Weights of a small masked image model.
Model: 8.71M parameters, 64-pixel images, encoder norm layernorm, encoder activation relu, encoder layers 6, decoder width 128, decoder layers 6.
Training: muon at rate 0.0033, 13600 steps, batches of 128.
Data: trained on microscope photos of single blood and bone marrow cells, 9.0 epochs.
Rows from block 4 of the encoder, named by matrix and row number. Rows with one number belong to one attention dimension. Each number is 500 + 25 x the weight over its row's rms, rounded and kept within 0 to 999. All counts start at 0. Numbers have three digits each. After the name is the row's rms in percent of the matrix's.
# v: attention value (encoder.blocks.4.attn.v.weight, 320x320), inputs 240-319
# proj: attention output (encoder.blocks.4.attn.proj.weight, 320x320, transposed), outputs 240-319
v.104 101:472505489483479530477459498506500459467493475509498511535452487505527553501509510504513507473499508494522513509505474456494506486494555528527458510504482489470479515530498484485542520514532505489487470506513498505467512443520474537563491475
v.105 095:511507467526538502515475472506469490467514484474520488519477512522515519498483514546485496500522501489544481512489498463495509427510495468477506492444455482504487512526520488563511528474475479512508513466507498506507482538436495483479516493
v.106 108:498508482528555487489488481517537498481500491529520463506476491488496568522431470491524516500516500495486510484546499499446527502483515511526510516484493499519473491453487513509517450499513524554525484453495524492539521486501524489487513462
v.107 093:548514508531532503486480513442515561459487486509520509529518533512487490494489465454500470493511510563497498484514476513514512495505525484462484501507516467483505469516550515510545518528503534497525458504488507521532466492503512527539485522
v.108 099:493450495449504448451497491479529472482520521526486486501505522514526509495515513482510508482527495521538468500527509497515487498473481464492483511519506531524514501521486524496517545565493471565506536515522470545469481529515475480531489504
v.109 090:495483507437487531479455515498509496500534475549515489510487499507470519522473508500509503481455525495503496544465481505529535477481513523492509488478516519474483469484504498540471530468468528465474492492475480533500487468539463473448501457
v.110 099:482534478527532451502492476484490481499495496462515529459549530502492506504484498485492496514469463523536495508477517458509479545494508525478466502472503482478529537525461476513494469483514485479494531528474480475488492529494481490560531495
v.111 086:483513443547497520480498545479496470511510455463447490515467448482517493540472488493490492490502487567541534498487446487504505528511484507537532506482504518515500500521467491522493514488515488539534498519487442461499497507498502476484530505
v.112 093:514517553504500535539515519459537500491463488532492504505515484494530513501489489508478481513493499509536501461480457469471464489476540539476501493495462506492499532490505489500462481499517487516528477504526453443506471484470530486528490470
v.113 100:488508539500501516468521526480540478517482506486534544516488470501485490506478474459492475497506509473481470519474485436512512503473511505477516511512497473523524482516482457457510444506499510492496481517521522484477466490509479496557513521
v.114 101:513501464527458457513501514513494486523482511501507463484498472476503500431479540494508497567521485469460483537512500499437507461516500515538495531498466497502504557498512477497488479513502501503477510510520500471491478520492534482505493488
v.115 096:506484526494511545544520506467484461510496504548484511491495506497480503467468465474531550450539489499545516455463506478485502478497491491479488565509502490522554493501495471479501474516519478442485466484536454520481481494523525528505500526
v.116 103:525521554493489535505541500480494484488503470521519550463466507476531486467492488444502473498516467540545488496482500479490481460509494499495501498515494511548513514478465510540499540492503519486522497529471502504449473476473498465521462504
v.117 096:484502435479539506485488559529557466514502475496479451512532449506531511490520488485536515486532480482506534520482489485490503484466544504502482512499492514525509493518452518516506480511498516483526509488499477493462517482522503513476507499
v.118 100:520512510490455491516512502522517503479510502487502474514493479486483467478490454472504485450521476522517500519475491507496478486529505509465494510493448477505506532518518518521505501512474535473542501504470482512544513505491529487460482516
v.119 107:514509548501456508496456501530532493481493475505495462518498527502520438509451512514490486520501476507508508486530491524475485481476484544503519478466506487462482526505551527494494503514497525533534515493494506554484522489471534529466470515
v.120 096:476498492484462464483520520490505488462500507539520473518574479495486488509546508506529494542506482548491513490465493501501551513502486501500512486513484525535516548485424481547511505492539471473497455505504503524530501473516469460507527503
v.121 092:485511536487498538549514527523558540529511514492509479489507482481479495475483462512493465483490492501466502571475535489526457464516525523519496502522534514485511500462528550457523481498474503484504528538477497467502502478500528502481472532
v.122 107:492506522514507466474486490521505521461500501540460487483513545550504494489500484475463450504475517492488494496531523498503518446531486469528522525491492490504472492495482508506519500437501485458489505480500496473516464494522463448486544518
v.123 086:493507511519490469479512515453482477458481473503440468509533507515524502495467498503493436553483503505529523502534510501469520495524505477530489537465492496504506495558490531471485467499551494506520489488518447477487522496486464483512526466
v.124 096:518488496506507494494456528492495493508461506482491526567510490464484492512514546525416470503471511484503496465510512478527551539487499489509503505500531523471485445534520532519507484484466548527515506507510461526532502508491523507505531449
v.125 102:462497539460529480552528491504523543537480527492510517497467479522499484490467483467484521488523473522475497515506539495530501481456506511493496550536514487526515459490511539498495496533514456517443515504501512496481503522523521486523452524
v.126 086:486499482518551454477505508494525483508563480488529477518551482512478505506508500484508475514485524516495513539529531510474501535529475457501481517521530530466491513516472479489521464480499492493460477514474529459492483514549450469472549470
v.127 114:501506494481475493516529486494522502511489537509526517509478480483462503528455523463485538504530515491535421501489475490454518534461481546519519501487511500502536503486485487476519500522524511516514506522528514517543501487484509503521459460
v.128 113:506504486531532548506465500495543516492467476526477526514463484490469515491544502534519491463509482509500491476490489515476527462461466531517512539548540518469475525534535497464534491544525535512493519523514494515522462496515546544484496514
v.129 109:516497504529535511485504556533481465503495511516517498474557537521475516449498470512500486517533492505508482478527480522491493520508514461449489497488475517461470530475533518485469464486498520470532510463528492501523480497489495493481458498
v.130 100:529536514460477512486498462484466507493538511522507529492473538492496498517541476498514494485531482512466520462531516454536494481512487467540507444488539515488483539520465461509509498490496473489489532473516519485498510445493552486497476535
v.131 102:544523502493526528501514516484495498506499505491496487437421501495485499473532488504453539494477524501525553500490491521463487460525552510479480487463515464481520507539504496463497474505492498471471499479500517504462480519510488523494492519
v.132 095:501495492460504467505488519500485490499499525535506471506511510466473500496503549473526511501526532494486481477508473515491494538497508510454499478523485537514482505495544497476494525509512490515517515497482489565472494513488496485496550473
v.133 100:486489476494511485489514487505433491480469528453477489514517507485498508512483536481483471495580496494494505492506468448470519516495509478491490482499485502516502524512471535567501444512524463505491478509498488486513544493510527474543496497
v.134 105:481486490502503520520488507528493470501517512515506533509551505481488535487490567459545475440498467519533469485499448499475498478547463526532516470529502565467495527480510466465486502518513480521497480500503520475521510522488467506465491491
v.135 103:507501501526543526465513483486514472524492462458501484482518510496468493493520489500467521495507510487496514472568462512486482491494494479489449533468526498517496496464500513487502509528505471483481506519508462522476479471479553554444499531
v.136 091:515523520491520465504467505522485516490520506471491528506483458561443486502487464472481505562502496475488515538495482449507515464487474469524513526528490502518503488512516500495511514484510520508477530508471464496478517529509495529557489502
v.137 101:489482502525473502476494450510497471525486522495485485508498451502487470472533460479549499475464497460502505497457488510525509487483530517536526530510487499449551525466490533476509486490504531460512486491514532530574475497499508533500485472
v.138 105:493523483487498487520496522539486522478510525453506514446469491473504505496480470480513498528528503489440502464503492492512552504562523472528522458507479504503520513456487526506477503517508480516519491516527504530534485498525479437511531491
v.139 096:501499551510472454550533500495512511477503482530460494460491535505523521505494554515502453476539496486463502505538517459489501486480437495507528558495508472500477450501485481464502520492491499501529502476518498488497495508517493488486499459
v.140 117:488518469524529479497515500527499480461558508482502509482483524481490522527448541517485471502488479442487487481468485542504460534503500505512490466490521523528513537503517518497463490471498565526503535520532507451499491504498498451466533483
v.141 094:452537480518475480519494427518542519510561476479481451537497507505490519464501524470522506456503480479507503506511500535512460515548516515493510516454498484497501512505514523490500511513451457472526535540507521534510436504483491506492498524
v.142 099:501473514475482469440501460478517494542473484506505503511519498518498471501539507463509527487513498485524539499485511507493499501468474517530560503512491480445535457498494487523497515453545487488510512467471560488542468506486475526557466473
v.143 104:516520515506529515517505501495472478476451506492484484531455524496479487500528483544443447468497483527458499474517573496495519496535485492494498504487489508494466487535522493492541550494517562496523507469492527489503506507515507447512486469
v.144 096:533521498509468518478456458533515481470486463507520559502514505469477513495519458475479505534521528466484466486475507473498495543467516512512499532465533517483533542512486496520503468499521492524516512507502516494529523484462567516493466521
v.145 095:479493498501517500545500524512540537493495500505578538488477462510540537501513528445449483509511514515544450495516502526506502547505497496524460460489460511508474471492492483520499508530455462525492457486493502489535534517497470479461511500
v.146 099:485489520498497501489516487496517492507520478491491499437500485491459499489514529532497508471491470451521452521461490530527482521487504536547456543525484475436502475487516521482503503472478507451473505463475502493493502511468542523528484533
v.147 110:513519483476491509462488481487517525507526478494508472482445496482510516502539471464483543473520533527550525502489490482480533456499486515547495518501485476486546508483541502480479546524521521515530456512477508544488494526512476477469462498
v.148 103:490450498502461469496562505494525512521547519533504480494550491502495484471504505495493498514504491481525479520498507472523480527497512525511480539482456434493525464501517498446468492505531503507498525487512540496475485489459498497528495491
v.149 108:504526503498490515455525498501488477492449494492522449489506501479495486519517464540479508483516504497515499482507465476501486520505485507486500474519480493491518518500496464518463523513521576524500487497477529538471530489522504490506501520
v.150 105:479498436529490493516476496517566464535515483511512525537503462520470501456478460487539532520473510499503499495483473525487494535457543500477483454482465489507492491521496567526501507488466492518520490527510486493512473499477521519539511530
v.151 102:509489504508482507514515470547517457504488471456523433501475495490474506452504468494522475474500529438525495525484485484501534520482545523524464534500495517504530538504505551516458506508530462519502514498485527521449535523495491498538541528
v.152 104:481514490514482514508485531473515532483474486489510498498520484493487504497514504455512492509541535465516454484509484448461489513533459501504495503469519496507491481544510465516465491519554483534524536515501525558511503533497491484489532499
v.153 101:455493460503539515506495541521473472503488504506492487507538539527537536526483502547452556503546465492473472506515485548542512496545528475533486523490501510507539502495530493513506489497484473470508541491520517492482480509452525518517494564
v.154 111:474479492503461495457569479520519552470486529476499501484546499480523483525481501563518493572505520477526497461513493461498484472541482495536502469496509484490519502470466493492508478495516493518470524516520472524513526480504513483529515512
v.155 102:506508472438528484468542481485473496525501524538505453529518514486493502492474495524518536515514501513527526467486573456501490495508481535474462490467522479514577505463495449525518504479521512496465498526488486526464465481542462519493484449
v.156 102:469500537518553460505507533496515481489497495470495513498492539499499535456506470515508496525468519456490531508526460513446491501506513472525514477496485508522483509469475501493501496517489525484490514457541522503532478497528501477498503491
v.157 103:496482503483534505485543493490494467486555516514528478507515515506512468543532525498503519532501512492484496502493493491519538479546522505516483462497486433507549505482450497461517522484511496503497535536530493533492509525495503483549492507
v.158 096:505543529489458528492464501455530464499542489478467464489496523511519496549481511482536474506500480527500566485530481481504531482516534497505535482484492468503531476509492514496520449485512518519502463479554510454469505493504502476502509480
v.159 098:570505485469490484475486455512462508490462497489472531481517495508449451465507483515518534493525488501488549519481504500470490502493466518492504488491529467475462526540516503511516492480499510506514547506512499504478512502480508530541485492
v.160 116:512513505483482520527499501524525505537532483488481513523467489524516496498479419447568473484443535501507530514490511436512495484535562544538520524483522468478482458548487479447474503472521492499507482459472523492485513508506488529498500543
v.161 103:510488487489508482466530555473456481525497521532476504515537514470525509557510553501523525569517505524488429491491480515491513478515509492460516471464520516521507480464477511490535502517525496516480519490523510516469515491482493487507527476
v.162 100:477469463505487493503536502536529528520514508509497476487423468493494504483565482470500507528475511513498485489520473524494467507491525481494446507476494497491481511509480478496457497533506453509477534518496542521502513493494495525476501523
v.163 102:527491481462471499480495529477512510506457494516510496467531493516529504559493528484489483540524500511499493481513526493535486525505523509502500455487517535497533476479524495502536459531550504515495494500512514504494483496488478480519484449
v.164 095:531527498502510538484503499514540480496509423470507483512528474478489490449501457484481537491465527578525513527500465491463501519520499513499524511451486512508482510463481521499482509512506460512508471559539477513497510459526508494486542512
v.165 106:521517499470467487537471492489505541530503482528491505504532464503517563499500492520520537499566473568482496477537489502539511470511492503516527469526485530461500498448489506508535511493486480518499501475494497474498487461497499497511512511
v.166 099:493492535513524509508461461480487480456526494476522508482486501509482490484502486517478472489511468476475556507544481496490460469520494475450490513511489538503508541468522508489521448474515567499483495495530505498508501494546555524478491485
v.167 113:495465508478496496518506472491474501486462493504495510498507516512454500519500521526495497520519507505465489464476533498481498517546502493493516547488483460492491501519533489493446473488505495542513478491496522470499488492513524498499492503
v.168 103:529475583464509503526483518536503452481482463514494512489484528525467499466528507555462486471471537499515503517478534500484538522476496490477496487490511457525482499491508479503491510468497500475544489529510471505490515523496542477503508503
v.169 103:554483482502511486495497492504499462565477564497493473516522482510490492484510494492511485511485529522492511500487491488462522497445491519531478457501495507499507467529502524450483489504532510502512495443477521529474555501472498504534497498
v.170 094:540477521464500520460494482501441490489538492491512502510513504499498507512522465506445502450528500508523500474559540498493486457485531512468517541491494462501491520512506526494481534517557482480520534483477495544478465517476502501523477498
v.171 105:510491474498519468526491507489478477495507553500528525431524534515515488511507518476481496553560551489494524483501505521484518495553467475538524469489546489511520532484501527507532468495451477523503504467518493511509479465533476501491487517
v.172 098:496531508516493470487559532477532515527490485490547504524515494531516487516546473481485523511524498500512482514492464501491475459470519513489545518560449532487481475488507485521467498528495507473485486487504507542477476474530479509529498498
v.173 107:506477485524513495509536530448522530475490479512544485507496534531515504518526538471526501499509511547521472489447498503493520549513501476480510452527525509485475506461470458518519486511524530531478495481491484495538519522537462511483491519
v.174 108:516517528523519510502502496501497518513517470473494480507489475507514504509538467491491495534544503480480492490487516510487509527531520465489518505441492478518527519468521528467522493517535492511500554516508507565530505516502514470501478505
v.175 094:497476510497464488496488491499510491489501515527499441503541514497529487414513513519492496509474516516498488532525512527496503504493477468539509462490480511513464466508495522460559527505516493526572506455522517515459496477505470464519530441
v.176 099:484535501531492449511526515558526502532460528502499461505508507491541507518506513502461505490520504513484460514489458536458483498470503462464516503517480524527560516480447500533475507505491534503518525482525511481492475502524502486501477498
v.177 103:498523549510508507502516514522461501526487501508510513509482511487524564533527555488530508496495458487469475452499463529491496510469494498489527470491491544455476519486458497469444516522475534499456434527503485472501526506505468462522512516
v.178 091:492517513518527492531512522537471524523509543514509535490492483531483473535516510474457472491453489551485479494498463517456470502505510487476527530520490522538489506543506488490490488505490501522539492513498455503492470523521498529495480492
v.179 104:513532458473485493513514474538513528485542505507508491511524512535531510523480454489514494469485503516528513509470516458547515495498485501507496491473477459490498504501504485488467454462472511505489556506503510510516483507505497464493452518
v.180 103:492505495472531493482457514506435461484516490455501494473463486545545471532508479474530482558498462506501589528522506527528508471500489507471508503508480546507517503446489497554483532507525511520486531469497502469539473508507506488504469505
v.181 113:489474504487513511482431496512521500510520498517491526470499477451488490485553498460483539505468494547561513508457443473540510485514498494553470497522479512495511568494481490456491503501540511484535473528502461559509517508488488444459494490
v.182 107:499485480477514485503463514500474497481497473463512481525504493522524514475482481461515502513562517494516505458484470497477529506501497512507533535491523494536499532431487518492529465541518505529484519491502494505501472488541530509440549477
v.183 104:530478528500534494495485534517509482479527507501483489529515509487493494530486498503501447488493508493510480496478508487519541543527517506489514524481551470514513520462515497511465472471498474548460501544489493513514530498513485468468524519
proj.104 101:532491557479473462568518513490493507500509562488485475471505465493482502461514529497514479443539526483498492517502514514511530449512482504474520472480518473529498492480538511529510498520479491477529542487520487514531556532511532477495503499
proj.105 091:490513475500511500475487494504531510518509531515511488484511505519496498538537512506491466522495505547484488445483511521516522475498505518496473520564495492467521499467470502481449534505447517514518522472530479536502458495496511475504477468
proj.106 111:519470490455487510486501497481487546526507514523476505489508468524548465501498534511488506464513495480528450491434521522514510476535474505488518514510486441478523485532523507507494523508503516443504545513493512524509522486550529482530467478
proj.107 094:497497497512453520538498458542534491496542475494493546448491488468529482474478479516475556509478523493500481494543489510484467504493474484497489484512530508506495487507505511511443461513526534459454512502489519514520484501522493468529565488
proj.108 097:518493491483490462495499533493526516476497506511502513523500504482466455527516502454503468512477515518500453527498501482477491540515506502509482479481507462452460500483513538487487508456500522463521493525505528480546500485495574513496504491
proj.109 092:511512527563514501522511513483467512457522562472504515497487472510504524503538516464504501516525466513511518457481535518516486490533518470430534452529436506485460533487510497460517487499498493538565500466490530537483565513466503522527475515
proj.110 092:493482525510531514468501528519505487517492483547523479496498511514479517496485459482508477517497494488501544466467522525486522527513510503537487518490509523504478511476491502468504527482482474542498540498550472499489482491532537519466493510
proj.111 094:485531545447485456483494467525541565471513481500520507490535494466444496483534473497495469497509538484492496498482539484518533456496516484519470449513503533482516483481506493474538525482490523526483531507478517528489487508486483464465494509
proj.112 095:489472481516532477492473474474488526491513479482502509503499540492504505484569451497453505524490532448531504462477521491554523510534506493546492536486536520504539471527498496456505486499527541453515455500514461517518511525537506496513543515
proj.113 097:540502516490491475517478488503497495492523483500486488465523498500516479459553517486511559461482511539518506528485547502526499459497469511526467473502523539494474459527506487528499565479544472480510467502511486496488557520550502526481498508
proj.114 092:499521508491500528465500484462497484526493492502480539460460519510491454508523448449496536476478505502502549502517484513495519514499468457475479501501528491480526469516490471498546511470504517519528550531523518492516518500497469530483484536
proj.115 093:527500528489522456543463497515520477504570497507502531497488496535483514520478493492501453491519473505505490524505531504522433509498528483516480493533482500492475476485491476475497522546502495477501517455469495529469547525489454514461483463
proj.116 108:501513553479502495510512513505486503535512472541478501555509516520464512486541474459511504483462525532529524518510546455525446523495520504480528528489541489476448489500515499487554533499498491503502475495523493524516527482479526521498519547
proj.117 102:518502542471427529534515458482458505484540527554500518532461529496520477458466541498479440511490538514528486510545485506476493491517505494523472478489493447478508506475496498550505498500487507501473520527511531505534510497496528471501506470
proj.118 099:460510510498471490519498474496534509558549459499475532508508520512516467506479516489512530490481510520509502507510508487538504521518531465528555474492525497527470508449446493490519516506525483486485497501505481494498526511460510482546521474
proj.119 104:500511477525559544540521500499440514528488489495471489540501473497501495481474517474503521495507494490456460516505512463493475501508539474473503507508535508513517494511522495524509464554485535480480475517516443477499519514459501515515507534
proj.120 101:486508459472498524483539475489500531511483495491501516487482509490544520476488521522481479500498521474479494481497447535515473560552530471492499538464492493453487491475473492506503514459475516509487518518474469450514489513501498550510504496
proj.121 095:499485508510490484532490475493464524498527476522491512537465542492532503520444533500486520568458504521514524528500530486485483523488488493486507460511462506545471479522474452511468516496545482539519525444489524561520532458458526447513506504
proj.122 109:563466466496471464511512499456502503512448499516491506453473511499530505467467546488516532525498490529520510447451506488525483495471497511494513484505488516462492480511555526525502519504537504515520508483506519526480505475524502518493474480
proj.123 081:518489507508516516487463473530521542493471540538505539464503507506499507484553481503514487437506548465529522497441533484544469497488515508546507485513476513496470499513513473527486489477516526497473521462522531499537518499513510515501505497
proj.124 097:490488514471521513474489462465466513494547533515517511523492555469481512505464513469519515538481509506453509481511491463455511473490518522480485446498463470511495495524451484487480523463510500524508465530480535482475484469488508454468509543
proj.125 106:501469500525465526479455493533527522478544493479477500564512510501494493505490535491482494483514519516511484503464535473493467520507465481508506505476474530491521475473516489492499536529526556499522463480500464502517486502454507466469495473
proj.126 100:534531523464516542458502507485483522485492500542483497463466540478521491514507486503496520539470479508483514535490528524475465463488511482515510464490473493474487502496497487481491507444512489529479554474501577532477478412521538512529468510
proj.127 108:494535475491527492499457497495503478483484470467482487502499486536503503542497487510485513488518466521506487494455498484550540495504465484516478496522512492493504466525517520489471454489484499495521492488496531451516487512523548475494497533
proj.128 112:522503542493487487464494503502465519499519502472521497473482453494491525495500472487474524517578472473482530497489509458499505490455527497492495504473525525445511484467481521526496483537510498515524455482488535487481529502481464507467504480
proj.129 105:533509492479480476495506442507552554506477493492488501501453474473550486494503507495485514490492466470498502504509494490507506498472507500505522464505520473520501492506489467519536545522468483517476517530505510517461508467487497510482501510
proj.130 099:489543482516521496538470547517476521521499465533505464464499444519544485501460519523475457509504516509506505524478522566452489472535547520477532519517495469476490512514469487547502481533514524503476443487515484504532503532518448522473525485
proj.131 099:464464470494486482515508476487527470503479502501484507553547481508502480500486462512485482469485497507487455498580525462518543473452494481521537556475505500503509489526533503524512562503521482488500515499532481509538513487508497475526481465
proj.132 096:519506506551546444478513465465503482505528500475514557494557524553492526540495476499502509514487512505479527470493501520504524506514500521525502500472513475510541514504486491535479526473520510489517512540460500489509492466504535511512491540
proj.133 104:463527481505540506512517545456521503506515496530491491536506487452460509563467474504502497512439500478488527491457468539511476500519516531488510516484499491470499466514503470456490531499505484496504493479505493503535465528538516478481533493
proj.134 107:547515550518497485485548524481496515520520539466479494517451504488546462505519476491511564544472509474501529495506516489493529519462506499493488482479524496517484432543494529518502498524546491542502471440498485520502506492529500498565486502
proj.135 103:476502474511477505505477492544488502462530510548482558497479471476495492504527525500504478486520477460534503515463508513534501528458528506494488485509490472453524473518540493521509522485497490467478488506474554537489542489506477460516476544
proj.136 097:512517457522486488521529445497519497495503489515529507512542517477540503448501497526469473517475521550484505464496519529480495489485495482483488473484527518523482501471506488481497507503501506450528495479526474506511527466476489488493475523
proj.137 105:515502502492499497498459558503492490479472475498526500482493527523560496521439487508462509509491496505515513508531478455503501532516460490496507446491512462545514528499531479531498502565473494532511516546480454488426524530454482513493480521
proj.138 109:470499508526500516479528481471498518505462498519477512555512512499486490545498527501457504495486517512513542474516484524484451521492475534536454524513475494502512505529463510495494491471490463535515468484511494499476496500448510519500470547
proj.139 089:529510524499494492468491490501447490513489517472523456517502508499492524520480502507520569536488494487530493498454533492508497518510527489512476517540492559498499517542498546489500484506514441463506538542478483523489483515474520531519517521
proj.140 110:491498487499489504513495470481472570531468512551457492480491470501555469497521490493485488460486506494481500483484500480482487513488504515515508526512520467514492483488505467475527464480497488496539522506479512542493478467492467515479496522
proj.141 093:528472546499490509489465556484502437500504507535548500486486484492503502497490492517485513547529531485526477509482500472504553525513511472486456507535469515486513475489513492517485503478540528504430484493501462464463527524489486517500542479
proj.142 094:516528486492513531510479528520498459489514534494473507548522497542485506480491519546550448526488511469464528548507514518518511510490474518493511482503484518549516503528502490495473498515520485540497509521507485506526503499515532516483553496
proj.143 102:491505508489503505497483508494488538513491479482520515476530479484516512510482505496508534539540529452502487495453509503520447507503512512525543523520498489513518549453460491498472458549461485464496487523522485499496520449470512526465520522
proj.144 092:476519483480522528522540504504481514536519459528471518543485473522494492537485471502500485504499451530503509486474520526519513463482506500495509475513492482498503499485478482517495554499522498482477492524509503508494500492513481464545528526
proj.145 091:491520510481514522459497510485487491489514520511482474530499519481476458504530509485561522537505496545477518485490514518498453493529458522514491525497508491525517541553471476444519503457475544516535496542497503511488459473470489452532481516
proj.146 099:505482479486483519513456506520492487515497504540530496562534491549526495509478455492494463485494533515475516483535501473488482483458471513465493501531540511518521522541519478504500520483529489514517518535490500510522512465483514499473510499
proj.147 106:466511486458465475513505497469506501533511533488521532518508453498520491485503489544481479549487530472457495493491543483521491511487493484456510506477518540513460511507488494501530509502495515502434530521522483496495464490449499474560545488
proj.148 099:509524486486527480520466531528505491488454526487529503480491505526506524532443481542507497508516518499509503513475494502508510467501417499521488476520519513490515512517523516544471486490510474507502543519478511523477502516541503523484528478
proj.149 100:500512480510515472511496478503460520523500472504528524536507537506477520517495484499504495503499512500471486500460533497491468539497509494522493528488526517514507455532506506517476475497468473471513523501482469473488516492452488466490480512
proj.150 102:487466528479534544510505494503515522465509514493516491517498514486521492511497509440500460528503511512524521518491508495484510467534468517505493469495498458513532477461531456498514505479516493484500512512452521486484516515510498513475489493
proj.151 101:492521479497488462465513544514525484485523495502483528558518477512481497563465523522513561523484467546473497445496490512507484520548494545478532497519494490488504497505528486503480488532519541477486471480492511507546473498486485499482475471
proj.152 103:525498494488563476452503444462445473481516469555501544538485529491439516531520464496504507512477514463474509480469508511486548501482509517524497534524503507498506491499480507505484513520484501472526517515494522470472481486481519494502553492
proj.153 100:540521486494461513472496509528556541477502503500511491454485538466501494499499545502482483448524493469477521510503484477526446506445510494485518514528463484491503475512499473505481518472502529477541498469538514503508513488523516475464486501
proj.154 106:544507499495518545497493499486469499498482469514459496514474524530485524473496515475462488448455473538538513507521471525462531510507520499487498509477510501517449434564508535515506490496478506559452503489491522479506513537521497547473491496
proj.155 100:510525499503512491499505501513506516492485504535517528486488485563495472509529526482484494473467495484484494521489474521510478490515457506502532509510454486515463459489500582470468523492491519500520514493510476492538527538502494488505506486
proj.156 103:488511462521471519500452470495498469520489541511507487463522480497534512497477477501467454477505511507457503486540502500486563519488520482516469529533502473485517482534500473520488532469488478516479468487488507493469498513455482506490525486
proj.157 103:453538461471501449470478507509510508524459507517472535500486498462531520486471515513453462474461524506493534502487495495465478490452467509518468518495515468493456497464546525540505499480529470500548470470507562495534512522532497550453525459
proj.158 096:545479457533479461511489525528504490535432531527533517498523491488555487491467494511503493513486541523495497500479487513500472521514489474459467536534498544525476497485516480487486499509472447470511510486495480525544505510505462500497486554
proj.159 093:447497526466504563531503498489462475491514480518498481509480496539477545519524532487478469490479543470474475520513508457482516540470519492476519498480518554483526434515482512474475527503501470510503517492464487458527486526489520493492489471
proj.160 105:539536508478456465489485462502487492482466513517488494508499530481467489464489515529433521476507544515499480487513550448484544470456463480484512495505483523492503510458463497533508558562507496446535527509535494484510484492470469499506512484
proj.161 101:487532515524558547519536478491517505550501484520515499465448512501506506510503452525485491449494551462522517498504476485512450504471495519533512536544523504502523480494494489503498476504519500524489534529495498517484493526511516521519541503
proj.162 098:469499512524520498511488474465506475472476494513527495508495516491481513483496521540478521498575491488508508453505541489517506485444475527537482535480494540530496472514510486518516509511554517484487513506472456491501526512480490501498539515
proj.163 098:504472491522532479488542522473524480493495474550469504517486520521506483497477536517516490464492470520495526481462480532475480464493454515500523514502521480504497463550480491536464489494472507499508509516515494475494501480497522470492476557
proj.164 096:481467549509474543479481481490498519500558529539508515569474508472459488544508503495524474537529498469476479477496524514485517471464502514498440505521468495499505498513502497535514503453525496514493485487529519494506497526470474499497495523
proj.165 101:521513539556511526495524520491505490479520525484532475503483559461496460483488500481476437532450522487521555524527519524492504502510479481517482483492449508523500510541519534499496533439492504488500486468544507511508498523493490520529490466
proj.166 099:489464467511488469483519510509518507508469512469505520479537477494542491467524516507528524492482486510498479511494488522548523538483507483534510484468493518514499541479529527486501530504476465479532514520479475483474544499548445519495459543
proj.167 107:538561491506506482489532493509504545498483474528466502493480502509478485512486463465477466478491505508502553509489499482518454475485479493511507486539518519496513485485497506475506487503520478512527471483481454525503526528477461535515484494
proj.168 107:510552435500478485472532510497476494504566517465487482529518465492509495519470485444541516520536461452462480461524509564499517489518543509518473496496495503453511488502463508455498512484494441519509454508512538483513509529511508517486491470
proj.169 107:468521534511489512520481509494466494483516493478496521524507500497489478478429486531472489510510493496504467504500497511490472519458476492485496514512539462519518478536494477544471505513511470524521520529506475487521495496496495477475527481
proj.170 095:491536479490491488527488519492480487505468513521492451523495483475500535502445516513515468534499515477505491535461519525584489504507503480505521492536500475462484506488495513489495488527434502531522466544521523475530504475495513494514511483
proj.171 098:466544488497500564498522509489540537545485478484453519535432470469466479504489504547494511486459478500486497544496501514503459518472524507492483514487461518503519486532498490474504538490514504491491506486468489488488509474514506516507528458
proj.172 096:542517508531497506473469481502541495485505503489468522509528491483467532491461475537529492513463486485468501494501529498489498503540495491509466448474514454502531520514533548517502508501479524488505496539474527524456504511468489482497515506
proj.173 109:477514482484503493486462494508527464564501485494487523485489481493506507499520436515475526529495499494486513487512539478492480462525474490561477520488515479460472478509482506475493524494469463479526529495487526527535482485444513461523565490
proj.174 103:478498545467473510484463511503552478524475521503547504512480509489498497502497483536457487495483495499517522522512497515530464521497476535514492492539511506489491481508475461495500527496490488510476501491512525496470524482446498522516490514
proj.175 097:489469523518523460513481546544538565492523517486574508452495542487511491496455503535507491517540494482501500492467464526492499522540509491528498508515520506546488536503485514558467480495514506530449535497459518506542499514481513491477487539
proj.176 100:469500497514485494494512474471505501492529500527492534507525465486453526496449488475498488483452482481514537516509482496497522518569468526478467499485494458472460527503523507491531505495502490497460508498468523522521515535499499470502537500
proj.177 108:492475485505513500521481466441527569515496469457490446489521487523513465507539447486481492492469517504482543521518512465517495482535508523490508514517547494516478487497534513505545480471500504522490534505499467533491467527494513535463479470
proj.178 089:490501491506485501505523439492526498493505486450456474496520512494486516498491517494519562518517500460488555483487501496557496483500527476498492477513534469521497516464486514478501528540462477475481475518445520515494522467466460488485496531
proj.179 099:504490500489456516498497509521495497526485525524489531497494508470465556458531576477485483483529493495485500495509499528464502493511486522502468480489490519529479466473514504523518514479507482474527451466503505470482521537525479508488496540
proj.180 094:494513498528477520523514502458545575490451504509487504510526490504513481483525525523496481493459564494491474498471509472479445531481512526534509517483526513517492523490524474433524458508514474515531478523475512517512506503497483493470512537
proj.181 107:490490533471504517496496530462490506502545502483516502551496535527488505507472458521509473527512517468461518484519501509461541514461501502463457502449509542506507459497500522518496548484441504511472506513510508485491475507458486515505520496
proj.182 111:524513544494476494466494507489529480512498471560499537500491476498493504521479503566475503491471508540463462529463504470504474482501489513517483498532547493461532479507482467509439542477508493516547508491504520524524510528505466518552512492
proj.183 102:518517443525478495557549501506491499529534492461523497470488550496506510482542497534474499492483456486493513471515500528528496500519475518490465485514431525520534473454479537454507531489481504476521508467492482528484477485465478522513500539